{
  "image_size": 48,
  "encoder_kernel_size": 3,
  "encoder_avg_pool_shortcut": false,
  "encoder_widths": [64, 96, 144],
  "fusion_encoder_norm_position": "pre",
  "fusion_encoder_mlp_ratio": 2,
  "fusion_encoder_qk_norm": true,
  "fusion_encoder_parallel_block": true,
  "optimizer": "adam_atan2",
  "beta2": 0.99,
  "epochs": 21.5
}
Rows from block 11 of the image encoder, named by matrix and row number. Rows with one number belong to one channel. Each number is 500 + 25 x the weight over its row's rms, rounded and kept within 0 to 999. All counts start at 0. Numbers have three digits each. After the name is the row's rms in percent of the matrix's.
# convs0: first 3x3 conv (encoder.blocks.11.convs.0.weight, 144x144x3x3), inputs 88-98, a 3x3 kernel for each
# convs1: second 3x3 conv (encoder.blocks.11.convs.1.weight, 144x144x3x3, transposed), outputs 88-98, a 3x3 kernel for each
convs0.66 101:491512505489518521448499511521501479519469459506503485480501506506504515518503497495479501537508485522488468508471453508485463515506488491513479503559541528551547465497479500474457485481457509479489518474483511482476479491483481505492490504473537516509550502475538512485506483495522487502500497501
convs1.66 107:556495468538510479544515502521496504473472496494461508500522560512508537494477494484485490480488478443490474469502501469476504475486513520524514534511469486489456536515525459481555439458550502513497519503479528511481483495497472472521455452491534525503513504495493485497479519515482554528476557516
convs0.67 100:477470453483463465486473455518497510503508525507524544512514497496479486490495500482464441484483467484493467484485483494516519523541516495518512520502510503470466489482456488466455479453445511518518503518535500527544501470464504509485538508478453456470462472482473487473505521523494492524465488526
convs1.67 090:497495527486509541520514531573576547553512497504524490549507534522518497532527534497486480500512490507526499503521498510534518499528506480507529482489513497482494538504511507470453477473446491523502510521504504532519511485501455513466466474475464485495507517496523521497511497460485499475512497499
convs0.68 098:509520513528489524517551546523506505526499507471460468514545501523538502513516500470484469449478486502493515508493451480480471491446440500499499496466473525495486478497510461492484505512526491502512490504517470492496470538517481490512492541548466470475471459452500470467471504511496501532471488505
convs1.68 095:515489506472461497484481472544526522519510508511516508464479472506480459500499474508503494496480466517455457523517496518513513515518521523500511515482493463488462504530514485513501523527503529522499522545519546533517511549493498537541535528518534541497468451445455450446577539529561511530532538501
convs0.69 104:495481494490493483497501504544520527516482493502461467494480462488461460485465486513528539530521528531497539549509528523498522492504494505498488500504489518499488503505509497502499473506523540506519530485500521492480467481501486499507500520520514494498506472486526490489509496469478461450491449457
convs1.69 097:520487503525490490467465446506513522485485519507516501520514519558548534515503494492513504490506501503488469495495502493492512482490484501504502466493479432457467479486494475503545495506545539503523516500497529516490556512517536519493509470507523496502499492468515474455502514472522526490502508500
convs0.70 099:515531511501528520470495509519489490509499496537521495501459450477453453467456440493470516499465489500496490498501492515509516522507512534557541535535534492504492480472482482453501459445478524507488531515494554511480473492502473447473474447490476472481482489491498516497520515509531500492512511446
convs1.70 100:541503469521492460545506504529537587470516555483515544528493499532505492484480504488513518476521476438502495466512493475518523488501539538522500512464492506443467513507495465495485440467473523506492535505479550529521533495494528496462497494487539520490543512491544522490482482480486508491481507510
convs0.71 100:467442430457469454506483461507524508474497512482500517523494472517496445512481479514516513501501490498519485481480498492512530508528525479510519495539526466504511504467468518462446524463439517530508499503495502516514484477495514465462505475466484501516463485525476529528486525507469516513470531482
convs1.71 091:463485507474490542528518527529539520520491459483510516489496501490509517457462495539513518497503495474458473515537475540514470475476471534524516515514495486472494521493484497525445475503466495557500493523513496496493537472503532496490481487505491537496494511497499474514493529464506519460528520500
convs0.72 100:495491539500508514460483476504490515491505509482480487517531495531528524502520513483503490497507523535531525491510486502520494482498496491508498441494492465516520440499519483480486518483486473488471491521496497509509477505517479502514499501489478531506506533519525510518470482456495519498472496499
convs1.72 101:503489516524482494503494493489481466496518495498531538513497496458473504476512528477481454512486471453495501539542490517517469496505501507518479506522453464518494534520494542550476519553526487470474479465446508498455509517485517508451506517466501499480473487510456459489514525512519546489504510477
convs0.73 097:453490508467507515480506523511507473511488446506498441512499480503468475494470473495473504510474497517473482543489449518461428504467423485522480498502523500517494489477482506517478482512496532499486519469433527476411479490511504505523503544553517493515517499505527530494500493488496490461514490467
convs1.73 107:534503502540484493547476490479504538483476519482467500518526535500491526464471505520528524512544502488518496458467496463496522484504514547491507510488470525459455504475506484501530504503563499507497526527490531504485526506529507462484454450506522482496532497494523497465457511478458533489485562490
convs0.74 099:486468462489480494485519510482487483508494517517508521476471465466465463486473480548530531556538543549538542523505508530509522544539537533520522528526508502511489516506464547536478545527487505523513517527529531504498512513514515509500515518508516487507528493517519503528514508508489509503458484468
convs1.74 103:509481472495473491531480477525517514501497485493507491496470472491461482482472470497537529496504478508504473544533560503488515457474518499504520500450494466469460472507565450475521462477497512495461529509493524527507520506528514487529534511508509520507516509492479476475526505493518493467525489510
convs0.75 101:501476471466486457473461476484480475504493518497518502491531513527505483517512539511492500492478496503496503442470481453461486500505514467435433497483469508518510528465450550452415514447448469451450486485505491484503500501507537477463536486466480477482503484499488481500450457459470483488477507476
convs1.75 103:478484507475514501476496466486489494480456462503487503531485512505453472539471471475496509476491506486514506499516456495479453487508451487492476534497465538482462500485490532513523484492438475481482498493514507509534535501546523477498546496474509485519526494490566525567517491507512488492492469503
convs0.76 103:482483502487477515491479494498483521494490489508488492509515497510528501517508524497493493509518517534537499499488483481480477494502486438447460492484510511525534456479472470477478470469487494500483498489500497502490480498494498497494496493488513509517525524492543530496493497504492488504479523507
convs1.76 100:531510522518517546510498548529516483513516502453470490515519514499491514483489523486453456445403437435461483502510476483458445504493475517543505519518477517529523522474493512545537514534498494550512506505497477479448446467475450488487460462472496491465468458444449471490550578536530553502516497510
convs0.77 098:495487480513515504509513496500503498478514504464464480492483501450470472423429448487508527490506510510505500530512506494493525450485477458481487467490463443467446514494468521482466530529505523544518521514521465480485477470457519483478557531512485500501502505523549531537501500496472495467432463472
convs1.77 107:490514528475487527462478514482491482519515486549534506499490485528494488506483487490490516493514499541538534484479488504509491495503497513504476519498503490481506487463495546498514559540534546539513526523497490516516507508494489484483474488478502497512473485501489503506554542527495490505483471467
convs0.78 099:487472476492489474508504488502517503497479467494484450515521519471484477459451453479488487497495483494488490524519491507479480511480481458463468491485510483496476475487464483471481521484482512512503510492475508495478478495469511508488495520511524522516547512512536532528497465458471458440476485441
convs1.78 107:514529528523484496485471489462456533478454514488486501523501528544522513523469490462494498447475509494500510461484492450482510501524524523529517503496505468470506517482471546509520546539551516505501500519512499519506502498496501484484498490474521506524505468494499491496502523505520559515506540494
convs0.79 098:526486516519520524538568541469481483480483468468454456525513476528518512544520504466459477448441440480488477500499506500500500492491485523507529514501513490507529527489472528486490544515501491483481503492471493501495510506494542520495542526547501530521470468489434472488496510517498514517501515500
convs1.79 094:528529511481474496482463496491503462543519523524505485484481488447451479476489484465488487490483474489498478491503503500531521513512511479452452489477474492488475512509555508527513538517538476493482476499513476528503499473518500509522532511551460498458471456460481485482511546534534531534541530516
convs0.80 100:534516507529531532505504491531544515524523516524530522486516499493517500492503506473478477482486478461472489507506516493523514538533526513468486514497501492446487528512497526518502498483475503485494503488504520517526482498536491486532502512516484486472468462466483500470474464489490493536481524526
convs1.80 096:492515513508521504485523528558561548552550548509528513547539514528517480527506483463484476502485470477503469504500517513520515505538499455437472492458488513482486558544516544523489504510500466505507500492487516521501473530492501494494498489503455477472500476485528524525483488503504497535508508517
convs0.81 097:476483460502504506528529523520532511495518526477483475475490505446485502426433454487520508516517497524511480524533535494499518463488478461485486471447440471464412511466455520486438537521444499538527484498502449485484464451461524484455586551515499500500499511531564554530482481514473465487479467485
convs1.81 105:507526515462476485498481514485504495519514483537515523536512511529520502481468455524507532509514504545534522483484489523512512503536507525494479488508481495530502472465497506456515545528515531547552531532509499522522522504517533472482526502487479487535483481488498519508529531505505521486452475475
convs0.82 100:549527506532522503512466482501505507497504511519523533513481467486479452501469464499485489514516492526512513472501488493538544523550543538539535538549527505503475475452464514474463500479481528535530504516523506520506494497489488457435491441444486506515476513509511517521513516538514516531511502485
convs1.82 099:495488528469498510524537505555574567496500489522526518526520520509483499482465471511519506487515500452459460493508489502518472497503490504533490484501515469452485512515463499484430470468455504525495502512491530554529479462470484483497493483471512536518513533499514503500524507493498481471525499505
convs0.83 100:413469491441480495483517498528516485506498465529474472510489488522485497491503492510479492520487494535504503550500466548498457526486451488517485499499490515508467462506515483535504485551510541507478516474432541482466479471498490487526506543561497490490534512499544517516505493474507489464505480469
convs1.83 105:536500484524498461509468456465496500481481507465494508519545547487506523456470510532513453521562471499500479453467516480528527460500527532512497519454480529448470509496489502533530489564591508500477521494467507499481494483513501475519482457529534458464498469475511510481459485444458518471469518469
convs0.84 101:497486495491494482476496479532514510483488477483471502481494512478474483466470491496490489504491495526505514532501503511480507521504511485487495487488486492490480491478481493477479495470481531529508489485513517500511458449459479461480488495492504486481512470468539523513519494494465446468478468486
convs1.84 108:497522513496495505480456452480494490499491486508498483533493515528516494505474491507482487526478476515525497492504504482506499449483492507493506489507491423456472469484505493507539494504544551517526526520521517540525504481492516470489465432470520501519489476472511493474524531472519531497506516513
convs0.85 098:493481503492500506505504527496491502494474486500481485491509495472484482488502487517506497487480489481471469496504484480476489477487489462467492494485495450486484466505501500463474477480496494486495472465484481467498494507466505515525492504513519527504513521514506506503451440462456454447447484458
convs1.85 098:530516499526506486503492498455434455476471469493494488501490511541535520523504528453476506479481537510510537492496503504504499517530532521533522498517509467490502503463473530529529525508517479468467471450475476503519461511479477489508468516490489494523460485508502520495524557544509559519501535503
convs0.86 101:512509503523509499477490494477487493467467485481488484495465483505473468482455456464468472492497494492497506501478460513497496487478475521513525534534519491496506484481511480525551468456498495506506490504465495495473476459463490475480448428480462461422482480473486466457474470476482474460507482447
convs1.86 105:483484484510499522469482509529506471493519513500523534499520511517543536521514520481475468511496498507475504502496477513503511541523508465499500484508513446460471525514485516549530483503526516524499491480444489498460513483483500515492511472499506491499507489479498484486541521488543504495494490521
convs0.87 100:498523548495484503503508515492482467502473489484459458507503506507478472497478469475468459498498499502510494508482467510513492505518486526518504488500471458488427500487477519547508480473481482490484516500504493480477466476450508504486471485509487462434496467478511487472513494505488461445466452448
convs1.87 096:506497496483505511489475506523506489529536519516532496508512545522518529516506534475492481507537507526507466513508525513476505514499499470489475482490473489488444485509503477529530465490548493521529520522513513533482548504497514529490492465498525508477527494469539485438499533514515536492498501495
convs0.88 104:516506517522498507522514533521535499495502481481463452510505500521506528528559538517504499514519500498495503538543519522521516517503493513522519507516515501486489498527554493548565479505548521536509530508506502494483495499500507542535524534522503489469505495487525514474523495483497477463503472456
convs1.88 092:488516493544515469462469488473458468505503499546536538493500511539531497516521504493495478483502509483463451508509533504528513474498512468500504458496494436454473542508513524518544495541564454436463432422434465460441532519537515532540495481500495486482484466481475472497513502483509518484515503490
convs0.89 093:479483513499496472504498493506520509500510500480489492530522489539504471519494496520512540500532543526538551523554560494526524493490501483512500505495520511545559522506525511488511492497537500501494503505528513553528503506527508489515490522536479507535482505512468483509450422445507505493527546506
convs1.89 103:467511480508531511492487514491524513545513497516516511431450480465494506517546566535537472495477493514485500502538504522547518554563512511482495513505500500484522470474469514539500516509454470456460506488477495474507511475426520496475516514505481470452514489469521505507468500477516499525485489492
convs0.90 104:511495488507487478509492482491500478486497467495501506523526508507500465470479463485499491473482485472482494508519495503521496511529516474498501518531510474494487480508488462458473481485480521515501498524512487504494510496482500498477518522518493499501496492513511527527498497482480493466462478463
convs1.90 099:507525534471460509481506509478512521507504527505498522521483529514497488498477458472464506459479479494479506470500496503504513503524503531528533476489512469484486546483509546513516566543502511495481531516530535535537502493504485506478498500470508507528492460509500495515526509475537503490533523496
convs0.91 105:459462470434445450444430455482507497507515493474501487498525493512516509528509533507519526518521507527536520487497488515523525518516524489480475474496486482507521557537541541502516539511525492479472506521501489507511510509527498494494509481484488498517489507498504526509469495503483514516492512497
convs1.91 091:489528532495496544463507510497485477510488482497516517489504496451461468465459480495516559480521516447473477548556509535501475491468491502485497508476476475470442485474531505497471513554495483502463463481477485480482568520554535525527520496533500483493497497490475484489532526500546510470514453467
convs0.92 106:509485494508499478513530507495485471503503494499478467483482490459451446477484478514526508484506497469485485530503507507493493495497472487515524482485465457477470508509495505493515517491484480482483497496482482491481489494476514518475516517497530531540520518530504508501465432430463443433470464426
convs1.92 099:472529545468481496474454502493470499460468481523495510472463481494502473503496480498513526488504516484488519442456453471481478485502501489504491465509486464473485477453474511489516522514512539518523486497496493490511506494483468481469495465450505476501478464515520496501543528504555539487480505483
convs0.93 100:529513504526511508529516510512516504509540510499506498507495480511525500524511518472515519490498509508509534495521491503542500502509507497479504498541526501525523438463476474485488501470461477516494500539506498516518498509498501493497510477483496526535485511508488504515486500497514508512521518498
convs1.93 094:517507502507538521509516537474492470490524509474520481510514511462513494481510502503472488460448458457474503518509481518508477531511494501491470469487436489522493517497481519519487540530503507555526478489506465476458469458467478488479496526512478478461459448460491480498535558518511520483520481499
convs0.94 107:512511504508502526487493502472478478490458464448452456474477506496513533538523541483484508516499511513488486508486512507486510520505482506519509512495500491493504483475514488477514491480488518508510514512506513510493464498520487478523487477488479453482477464470483465475490475457483468458485493488
convs1.94 091:461473490507520499489494496508497467505541512527526510535501497530523516506506512471472483491505517478478478516502503494491501488510473497517482471519508435471478474467490495488519480482481492455486463495492485502495530498481527526537485470504469477498497496480506496501520522497508519470535528499
convs0.95 097:486453437486475449497490475482509513485502493497481508494463447498482471481464452529515558532504536551542536499495502486487514484475511511509506512496497541519508515533513499498499490499501511511513527502506547529521486519489473494489501507522486478524495496525494504532522496464524493469556508465
convs1.95 107:490508499509507480495462435486520519489487478533493495542517507504496519467486545480525489446493488469489503528517512523533520497515497512503491458468512418447491452481500514532517530499498516502477525478492505512501560529472551518497523534525496481505498482480514509499484467474465479490457478491
convs0.96 101:505485475517522527535514531508503510508534512473506456518519523473452431496483491493493485477500488500501502515547530509527496514522526461463456492496495496512523495500510522520503564553511501502514526541517488489492495501502535520526571565539499524510493495502511486482471494512477491494489493469
convs1.96 104:491499487497491488466483484479496470547548529491485501524489517483481481500511506499506491507512484517524496508536538471483536512533539520476488501459493510524540470500546491491501536517515528520476505477500475485469526520557497493510564522542473464449486478490485475479536513502532503508508490508
convs0.97 100:509507517498516504471476518505492493501456485504503492530538541506479483479420431491461467502467465512484485519490493515502494527525519512515506538565561515531518441454464465486490493473493527504499539511499494503494484470474447501487460458474515491495505492504518510488510513512517517516457492468
convs1.97 104:550475486521508477546539527547558560497501527500500547521519545531514502513463460487525515493524476459508535500504500454477479501500504544534490493501480488468443506510504483480528479516563514505509538519494525524489466477478501503483486464507576557525539507505478478489491538517492510515525538527
convs0.98 107:510512492509500491515541510468466434450465452488478458500495482515491477510490483501491510499507500464477493509485461501472470489456438507520509519487499475473467490499524491511525466476507504477453498490467513485475467482490503495499496497515480477464476479488475486470486464452498470459480475458
convs1.98 099:485515492499519527472456494529504494511514508516527521480515536508547528507532526482483477497509503479462451507504517528532517518512501489505489472502506452443466499502484510545527495508526531525520475478465502515499534484462533525511524491486520497486507480480522501462532508494533517485513510497
convs0.99 098:513528526504535529455469502526500508538500503551543525502476475497481474500487465493482470488483488501499479499503501533528521547545543532546551525546522508491484489476441521485460472473471528520531517524504525529507488486481476478477472468479461475471488501470507503503499507532494505515494492487
convs1.99 094:514515526520510526543525520583583581510502543486494523505536509514527511490506493492490502512509488488502504498509522493518507496493520492475456482469496476468478544514498506499504467479472492494491531492482546545518485483462503457476487496497518497498532527504534549534502503478502501462490509502
convs0.100 099:480481456476501497481503504509487498503480501502494502483517519519532529527520508520510545532543514527519517515515505526515526528516520532516493536525500522515503518520502553553516539526508510522494500515511513506525457492502478487498486521497517504496512471479504495483502490503495497497511505542
convs1.100 101:552484503500508484474492506507509489475493505514500514471486480518493488509485480487547513502525510507523474515523533511489555456478543508519539500484496449455475505555549487521513482495516508512485490500499499498514529524536492514552518500503524516499492494489463468445513516487494488490496483487
convs0.101 097:514512502517489510530506490524540521518546525521538509492483472494477485511507512515516503507508494493521487532565548545568558553575573524520524504491486494491463514499518525522524515506508507541502499535508489516506531506507527519502538535521473528507483521513503532516481503496490476480494491478
convs1.101 105:503512509521510517517516526546569555540577550503510524516509510478473471474474463493527538515528513493494465532569545528549521518532514500504512517505501474509496530533535530501475488480437517520510484514502524545541511509506510527505502497482517506523529527521553538536515522513516514498542525526
convs0.102 102:529516515516519532471455477513497532528500522527566559485485488485476471473464478487503483508516494497528534511515512513544530521542540523521545529517503468453485505480466494505461485482472548528552526516510511556533493493493488481490465471469483485468490504495510519488504518533484515499474480496
convs1.102 094:505478521508535527545550531564621560489545518519518496495487492495497486507500518504487508509513496485484502472501517507533484521532485498468482460477515453445481506515498508483491471468451507497484499508494551527535453496483499495493500482485498492509510509485518518481504505478482490493505489509
convs0.103 097:494521539492502542493504517495480478514493467508513512538526574460475482460452462501453439529475446532497469523502478524505501532513520495519529518527545494508499452487469481489474509485485538489476547510502518509501468469490476476487491487480520478466541513490531525481538494493514512494486495494
convs1.103 107:508473485538500480547519534536556558494504515509501539516482530544494502517492502484488500514505473521576526484504518463492490488503533537515521532490493518486422521518524487520550459504558499471465519507500544548515475500532477480513473450518534512524524501520515527509471511464464513493498562522
convs0.104 097:492495499494511511539525508513501512512497510513516521528535504509473447474444443477489468484518507534541538527490497535511511533521514510533541479506535476501480540490445561496467554509490531530546536518530499498492511490497532488475579526514468495472490484506533541539515529522496517532463477468
convs1.104 108:480512541515486492514494484523532527540530514511500526486508497496493499475503503499527530489464486523502484529525518500512505495480504499520490480469480465471487452497523493466520519496504499499493509532525492526518566561534521504516537485501520543528505517488467496461504505503497522517504503508
convs0.105 098:518490486528496504536517483487506516511540538513526519499488456504504470523535510491522495491524492475469480517519521504541515519548527501516502508498490509484495501502502485510532458484459484495490497521497487517522523518509547519558576558531475520493487502477467505498469507513509514519527540528
convs1.105 095:512520528521511566509512540528550552555572546491514455540525521476473471497497494489490514530542492508504495513508524520541521498560508457470472486501469524515543536531505533535476499485443467490484462484477510525522516509495457490476481481473461465465505514495526548523521513524516485471491483499
convs0.106 102:451471500471511527501522513509515485506498500503513488525508486482500508465478523481470454499470476509482491535538492511512494499489483488486491509506471482500463465473448466457455444443462504491471535485467502530490455478473506501499520496508493504492492482492485509493497475479491469465491496489
convs1.106 094:491518527509474502527503471475494536494515549484477513510493521539536506522533520533519490497503452489501496476472476502512512519530558515492502482452441499463454518482478501497526510543546466454490494505499488508512528498496502489479513507510486472496503475471513515514480500484473522503513521497
convs0.107 097:458460463511503482511533507509529499498502462489474450519499488485458486455460462474477489493501508541504509554540537524510506485490469480482484486499502516525493477480489491507523515536506526509476517514488514453456447460474489491502525546546477490511518533526565533553494486473496468445476441459
convs1.107 110:527515516489481487470465462457459503495502510507500501540540520520506473453476484489506493494500485515520508486498515491504515484515524526505486510480489500502522477446480528512512558564537534517504535506496521496474506501525505487491470507496509457501478453470510495508496518497523507510502490467
convs0.108 108:489485508482501519490530516518517512519479502522502508506499497495502485502502496452446455464457439466456460500484499517514485514494494499493491515499506494450472462471439471469461446462460516485481503505496524528500444488489488491499489493503456461457469442444485486467507505482477501494479485506
convs1.108 094:515523532523515528533505515525543510503516527473503502547557546530540547529526519482483464487475480488507496466476475502519509490521532478479487493462455465460458544504519512500499483494532499494484505467475484498496516520511514497473502492464466477461479469487525502523462491501473508500494500502
convs0.109 107:518510546524518511508492518447460429466452463469469439532536522519524524502522510483499499506506504500529514456461461501488487512487489523536507547527485508503488468471462495503484501522495486495491521506500539521523488510498529518508508511524479467474512483473510504482515515503518518504509497494
convs1.109 097:523501495504500493498489503517540496516527520525521526454476470485474493475481492494507467505514481490499474524487484491487485502495539472481490469485478448487488502515514498496515487521515487516548458467471443460467490511496509505528482496517454482423485462445479446460537579549505518507497484493
convs0.110 097:442478499438500501490531524507486458494494477533516519530527512516467433478441441504493496483495499505496518530509487527529500533510475520544534535560534473491490491491472468493480473489488544532516570539512537522476462485496466493513500522529495469481498494497506519520535518513538540514491510465
convs1.110 097:557489485523497489552502492534556553509510526496500537498464514499499497487476477509537517503514477470495485470517511522533517501512516555512535507495510481440444503508515529508526478523539481496480516497492541543522486503514498492515459474498521505496532490502505478473464476441447495454505546517
convs0.111 101:471456436448441427486470496504513513522492489494481494540531515502541536520505520499478502515499525513502493492495498504504508499510516497474481525499499556528515461469488497506496527498475517495500482493492487502511489486481477480493484445477485495501525516506486485482502483479491480477519531505
convs1.111 096:466495485494552543475510513524494496517518524455470475490504516517523499510525529500482496447475487455505500469496494503505534490496521476515497492484482523514536450479503497504509496527519478490480467483518508487500523485495544522517544545531518487484480478486502524524534528519489483481528528519
convs0.112 101:513523532503505532508544530471459450462454460485464463531540519530540516530529544500509505493480502504502509518482458520513485495490480553509513550502499526509488485513523502536522520539516487484485493490477514494523491507523511514516494554548478469475458455474494450487528508529528496498498496508
convs1.112 096:535528503495515476471476488541531496518524524529536537485487472487483478478476473465505473505510477506491454524498501515543522493524532482508516481481500466452487529556532494571518502512537478516520450479487465487483514528509503501519534522536501501456485461440491466446570548527524526523484504491
convs0.113 104:488518506490497490490500512516493482506446456507468470496489508508486489528507494507502522525482508497492477529497486508472455509467457523507498537497478501483464447494482455503492460508497519499498517471489520466501450461480465499484474489485485469462490449455522464471496481496491464453490452482
convs1.113 101:483505496502497460451484450559529473507499505495496491518502515503528516514483498498509452512519479496471443535506512515484546529504526505508511474491505444436460531522460502528517487509559487504498499490481510514495507500477512529499490497497505491454509476466491479481515524481514534468505523514
convs0.114 099:512488468512496489528545524502515517520521533495480517513492507482507503485503510486487478473458481488460466513514525495514507485490481495468497519466442505498431498461457504465465532510462479476484482504498466478479496480459530494468576550533492518508497519518518512497457481488470475476455471503
convs1.114 103:493552539437461506454485511481508485505488501514507469552536534523504473515481482493514516490499487528504493483481491522485499515523491503489492468479489488505526473441486509484490549524508512514526496513510478494504530506498545493500543525511465480503470465483484515522492518529510518542453474502
convs0.115 099:499487513487506482485484486492478503455461489457497501494506505518493518509476506473472461507478495474487482506492486501479483465456466483481484516522501501513499504491532535512515480436467482477516453462508469486496494472473508495506472435457468448464476477482485468476461482520459474508476489496
convs1.115 107:473446478499496502473490498477490481497486504511493548536477478561522480542494486538525497536538522503507475498469448503489490547544535488517514514509518463450462506502493555540546495506497455500495438449452460490516509483478492506517488491483474494543479479510487481521517510503514509499493497559
convs0.116 100:492475461516497483515501478507513503511521507524518517482485485478463471486492488539529552535548542525526534549571559522560574539545551522540536513528518475492495524537527532533509508492512534530542515547526510514510516512521526512495531519503513529520497527543521532532508509501469499489472485487
convs1.116 106:515513514496515517515528532515546540501529507487522511481497478503498476467482483514526537491524509456456469546556547515542530505513535531546510484507514472477476523532529517511529493477498502506518509526508536544515564544539539540550498467500513520520515514515511513509517526530522499506549536517
convs0.117 098:512465461481484510497544548512516518538503503503496513516535508480498522467480520503476460500478433489462453507506482522504478507504488467463473491466469483482463519518511500496499492453479480492482494521513478493491466488480488490489488484506500495473516479457508477462441477521455494554446451513
convs1.117 103:549537523493489504472499510534498503511523501523509505521518510545543479560557484530521503506514479517521509508485464515503508503513525492478471503470466507474444524500491505513504529516507503462481495503511464520517491480493497487481521520500469448469474483490479510485486487517501484528500485500
convs0.118 097:490501497508493513509509522515522503504523506507491475508506519492532512516508484527500495523493519528532532543522499543502477520489474532528537512480521519465500524508459532536498547541533524524523525507522518487487481524510490511515533547542502492498514475476544501499491500531471505514472492511
convs1.118 100:527518519498489490477497486555531496534532501506502514502493478511505488515508470503541494505511472541507470509507497512510536513534562497505535503463478472480474511565544469523541512510543504521490509519502487513498567551525525529522515526519536532485488477431487487457553539504509499508496506480
convs0.119 098:511516525497520514472489482493466475494487474495486467534524521515481501472449462473470459510525498543529501497489480502500489510520507512539508487529557479535529475489508463456483497474498520495487521513516519494489500498501473466472485485482495483464557539528513531499511525508488502501487497492
convs1.119 098:493467488545488496526510510518503516494506520465478527504496516516504514486491502515501475505516476457490483492502505448463486468525503535541502495489484486504457521502478511521509491507543525492500501509508504482472490483436474484460449487470555532514518500478464479493501544528464545513508520479
convs0.120 098:483473498493503486487468494522502501494457488486470477511515524464496502469471496478459481489468470497464483503503502477477515501495506483463469490504497475497503467466449450465476467467484510482503491472489483480496459491477477504497466475482486468484493487498521487511474451457469447477478458482
convs1.120 101:493467500504504506486480484483451470481488514505489488529492519552524522534495509465468507470476534497494539512537512475475509458485490507536512489538525451509493509496479535510535494492535486479503487482503503512514506505510512525517479482504535542510474498498507479506516521522504558498510572522
convs0.121 105:513538520497519499506522531496499448488461439519477446537528503537516511504501499489498507519508500503504500514487469514485466513497461531517497535531501488484424465498503499571535496516507531494488520495489510479487486498522502523523490530518461467443500466462509455467533542501508480465474452477
convs1.121 094:540511487507486498471471474527521516527526500505533502498505538518532496503485482463503463497507501505480437517489493532503539507503545471502514492499503489461469526569533501552535469506529482538493457468474492515473530518503533547532512499512533502457529499454523479448501556497492493480483483481
convs0.122 101:535519507523511508515522516501477464478472479496488480516499500524529497537518519513517523505517527499512520501466463488460448467445453476480515508454496471435496493485484511522505479491503490451485493480505491498503465486512515512513492535533461457476463453488475472495476468477469488481463494520
convs1.122 097:508507504474466493496478496551565526531559547523539523501514490532516516522538485494512498520500517498504491544518519552533545530534548469495498480482512465466470509499537499502530461462522514528520498522491530574522525526494513541504518495506510501485518513473509489476532522513539521519530494540
convs0.123 099:479476491482502511517512494502508514501511485481491497502504494517511490517535529464475457481482477458490454519527511507543533520526535507492519525502503505484479499507498513547523504507495490498495494491491488496496525528523574553527554542521479499484480485482482502513505509493496521524485478533
convs1.123 095:506520550535547563493559562526526514523529550484496489561541511521518478508512489500496482521522509492511514514501497513506507498504524487493500512478493534499508535522510518496483478491462487486478499500483527544534477516525457491504470462485495495486517506506516539510529500504505506504493494513
convs0.124 099:451465489494486494483475516500509492489482489462440485504489504502503504472487509450445471487452476510475475494494506497480494495476490494448469515453469512507520488455473484472504480456491506488490486482483449451504482456460494476471508485512479464470499459471498481475494464479470467488461478485
convs1.124 108:483475493467484494492481477495472483506498503504481483577535529563549502514499503504500509536524508534542524500480504513499472482493499534535529509500494479484528495492505493481515531528504500501506532524512489500508515514515489473481468468486528531542488492492511520512492528518539527538514504557
convs0.125 095:475496510516514496458475484499491505489477502492483503510519477496486490492502498447461484481475485498467483479466473439460477473477486507520485539563503522541501479491494463479505478472482525491477515455488467465478483496524489516487484481476507497523482457499465458468515481478532485491517493483
convs1.125 101:518479438522518462563510487526497488521485496519480483545504535545506533541503527482485487489532474459463516520512468484456458517494497508535512524544521434485509476511511487477513440452486512485468510452448514492457488495493508490493431436452535534517527517516503491498498489516494512519505544526
convs0.126 097:463501488467505474471517492543495504509505479512477501518472468514472494546503514510477531524469522515498530530488465521471461500461465514517516499531539511546552506496483497512499498508484521481496522482475545486497463473487475481510466505513496494512496454489499466486508507510515506504536519490
convs1.126 102:535491453540506479533484494510499522472478528471462480485506542493491538457474538498521480487505464464497481488498500494491510469508495557521497505496511475484494482491493474509515424496535514514518529496510528514494539502510503487519485458504511474488522465473515467478466516514460533518458528486
convs0.127 096:512502508521492537515510521504503508496522528500519517495496493479437450483483482487526515529551541524518511521502474540527480508529499511502506479500493438459473503526453536553497526529499504517516495521516485497476499499474548505502545528520515500508536495496519514489478530548459520526464462470
convs1.127 103:495501506525483498512471508509531497550519454553525504492475489467468455573494504495531488548492472511509443513527522552531516551540529476483491464486521488505482487541533481565557468495534509494493498485461522527517557533520511517511508508508474497496515499495536516498542519501544488494494519482
convs0.128 100:495494505494484480508491492500486480499493474490471475521525511493475505481486465467476485470462496519518516493483488491490498521511512483498478472455461483485510469479499453479504489489513515508497489500497489473480506482476510483489541529513492477483504505518544514547505492475494463464449469450
convs1.128 108:495504518487478536480496508462463473500489516502488492541507519516521499499495509438444496468468490520511528501505540477492494478537520520525537484490507457512515506493499574519505549543523494475504505535518499521505518543523514499479456468475491487539512488514479490510536535526533533516481499486
convs0.129 096:497514524538504533507521502448470488452464491489456491525531532513540513493512504504506510507509528550541543486469468503487480510490482562515538555490527515488497511526478575564499550550498496491503500507509509513541504506519508535508536542530477467491490482487488502509515523520491511522487509505
convs1.129 094:510506534497493510475475492534519482542546509534529535479454458497480456506492438450512495494478466499504471501522514518520518525525567470451486472466476483464492520542551490543562496502537500531528497459484495478474544533513504530544556537546498499464484495451455459451551539515535515493535532506
convs0.130 097:501520533500514516459487504494464466490491479507505472517505487506491500494496499496456439534493476532518499511473476512492472515498492460501492476517515462475529493507472475487458513499475493469458505490468491489475508484501484480505500470497527485474544488488546508498470470459498515523465488488
convs1.130 105:540462489538500486534526519498506512478513489486513543495512529495502522489500545508483474517499466479523524486491474462476473484475516491513494513504455504508441528505511506502523499506521476498484506498489532516491448461510457464518469460481518516539487491509492501503483534485488561491515528469
convs0.131 098:492472477485488478487506520493488477479493500508481509515511536517535535530522512512525522545535512527534516534506516522510500530507536524495496524498508532481501524524501586545492568552484497523495523518510501508505487492504497516514530523536517492501509500499505482501491510489505490525490483536
convs1.131 094:510505504477504507449499522493462464491493500502530526488491472530477456496446475490520514517524501517513486529509549497473536456477536506471535496471504491452474485542548480503521502483524496500463503465500462460479537516540520508530557518562499506508503478476450461449547533498529499497527475491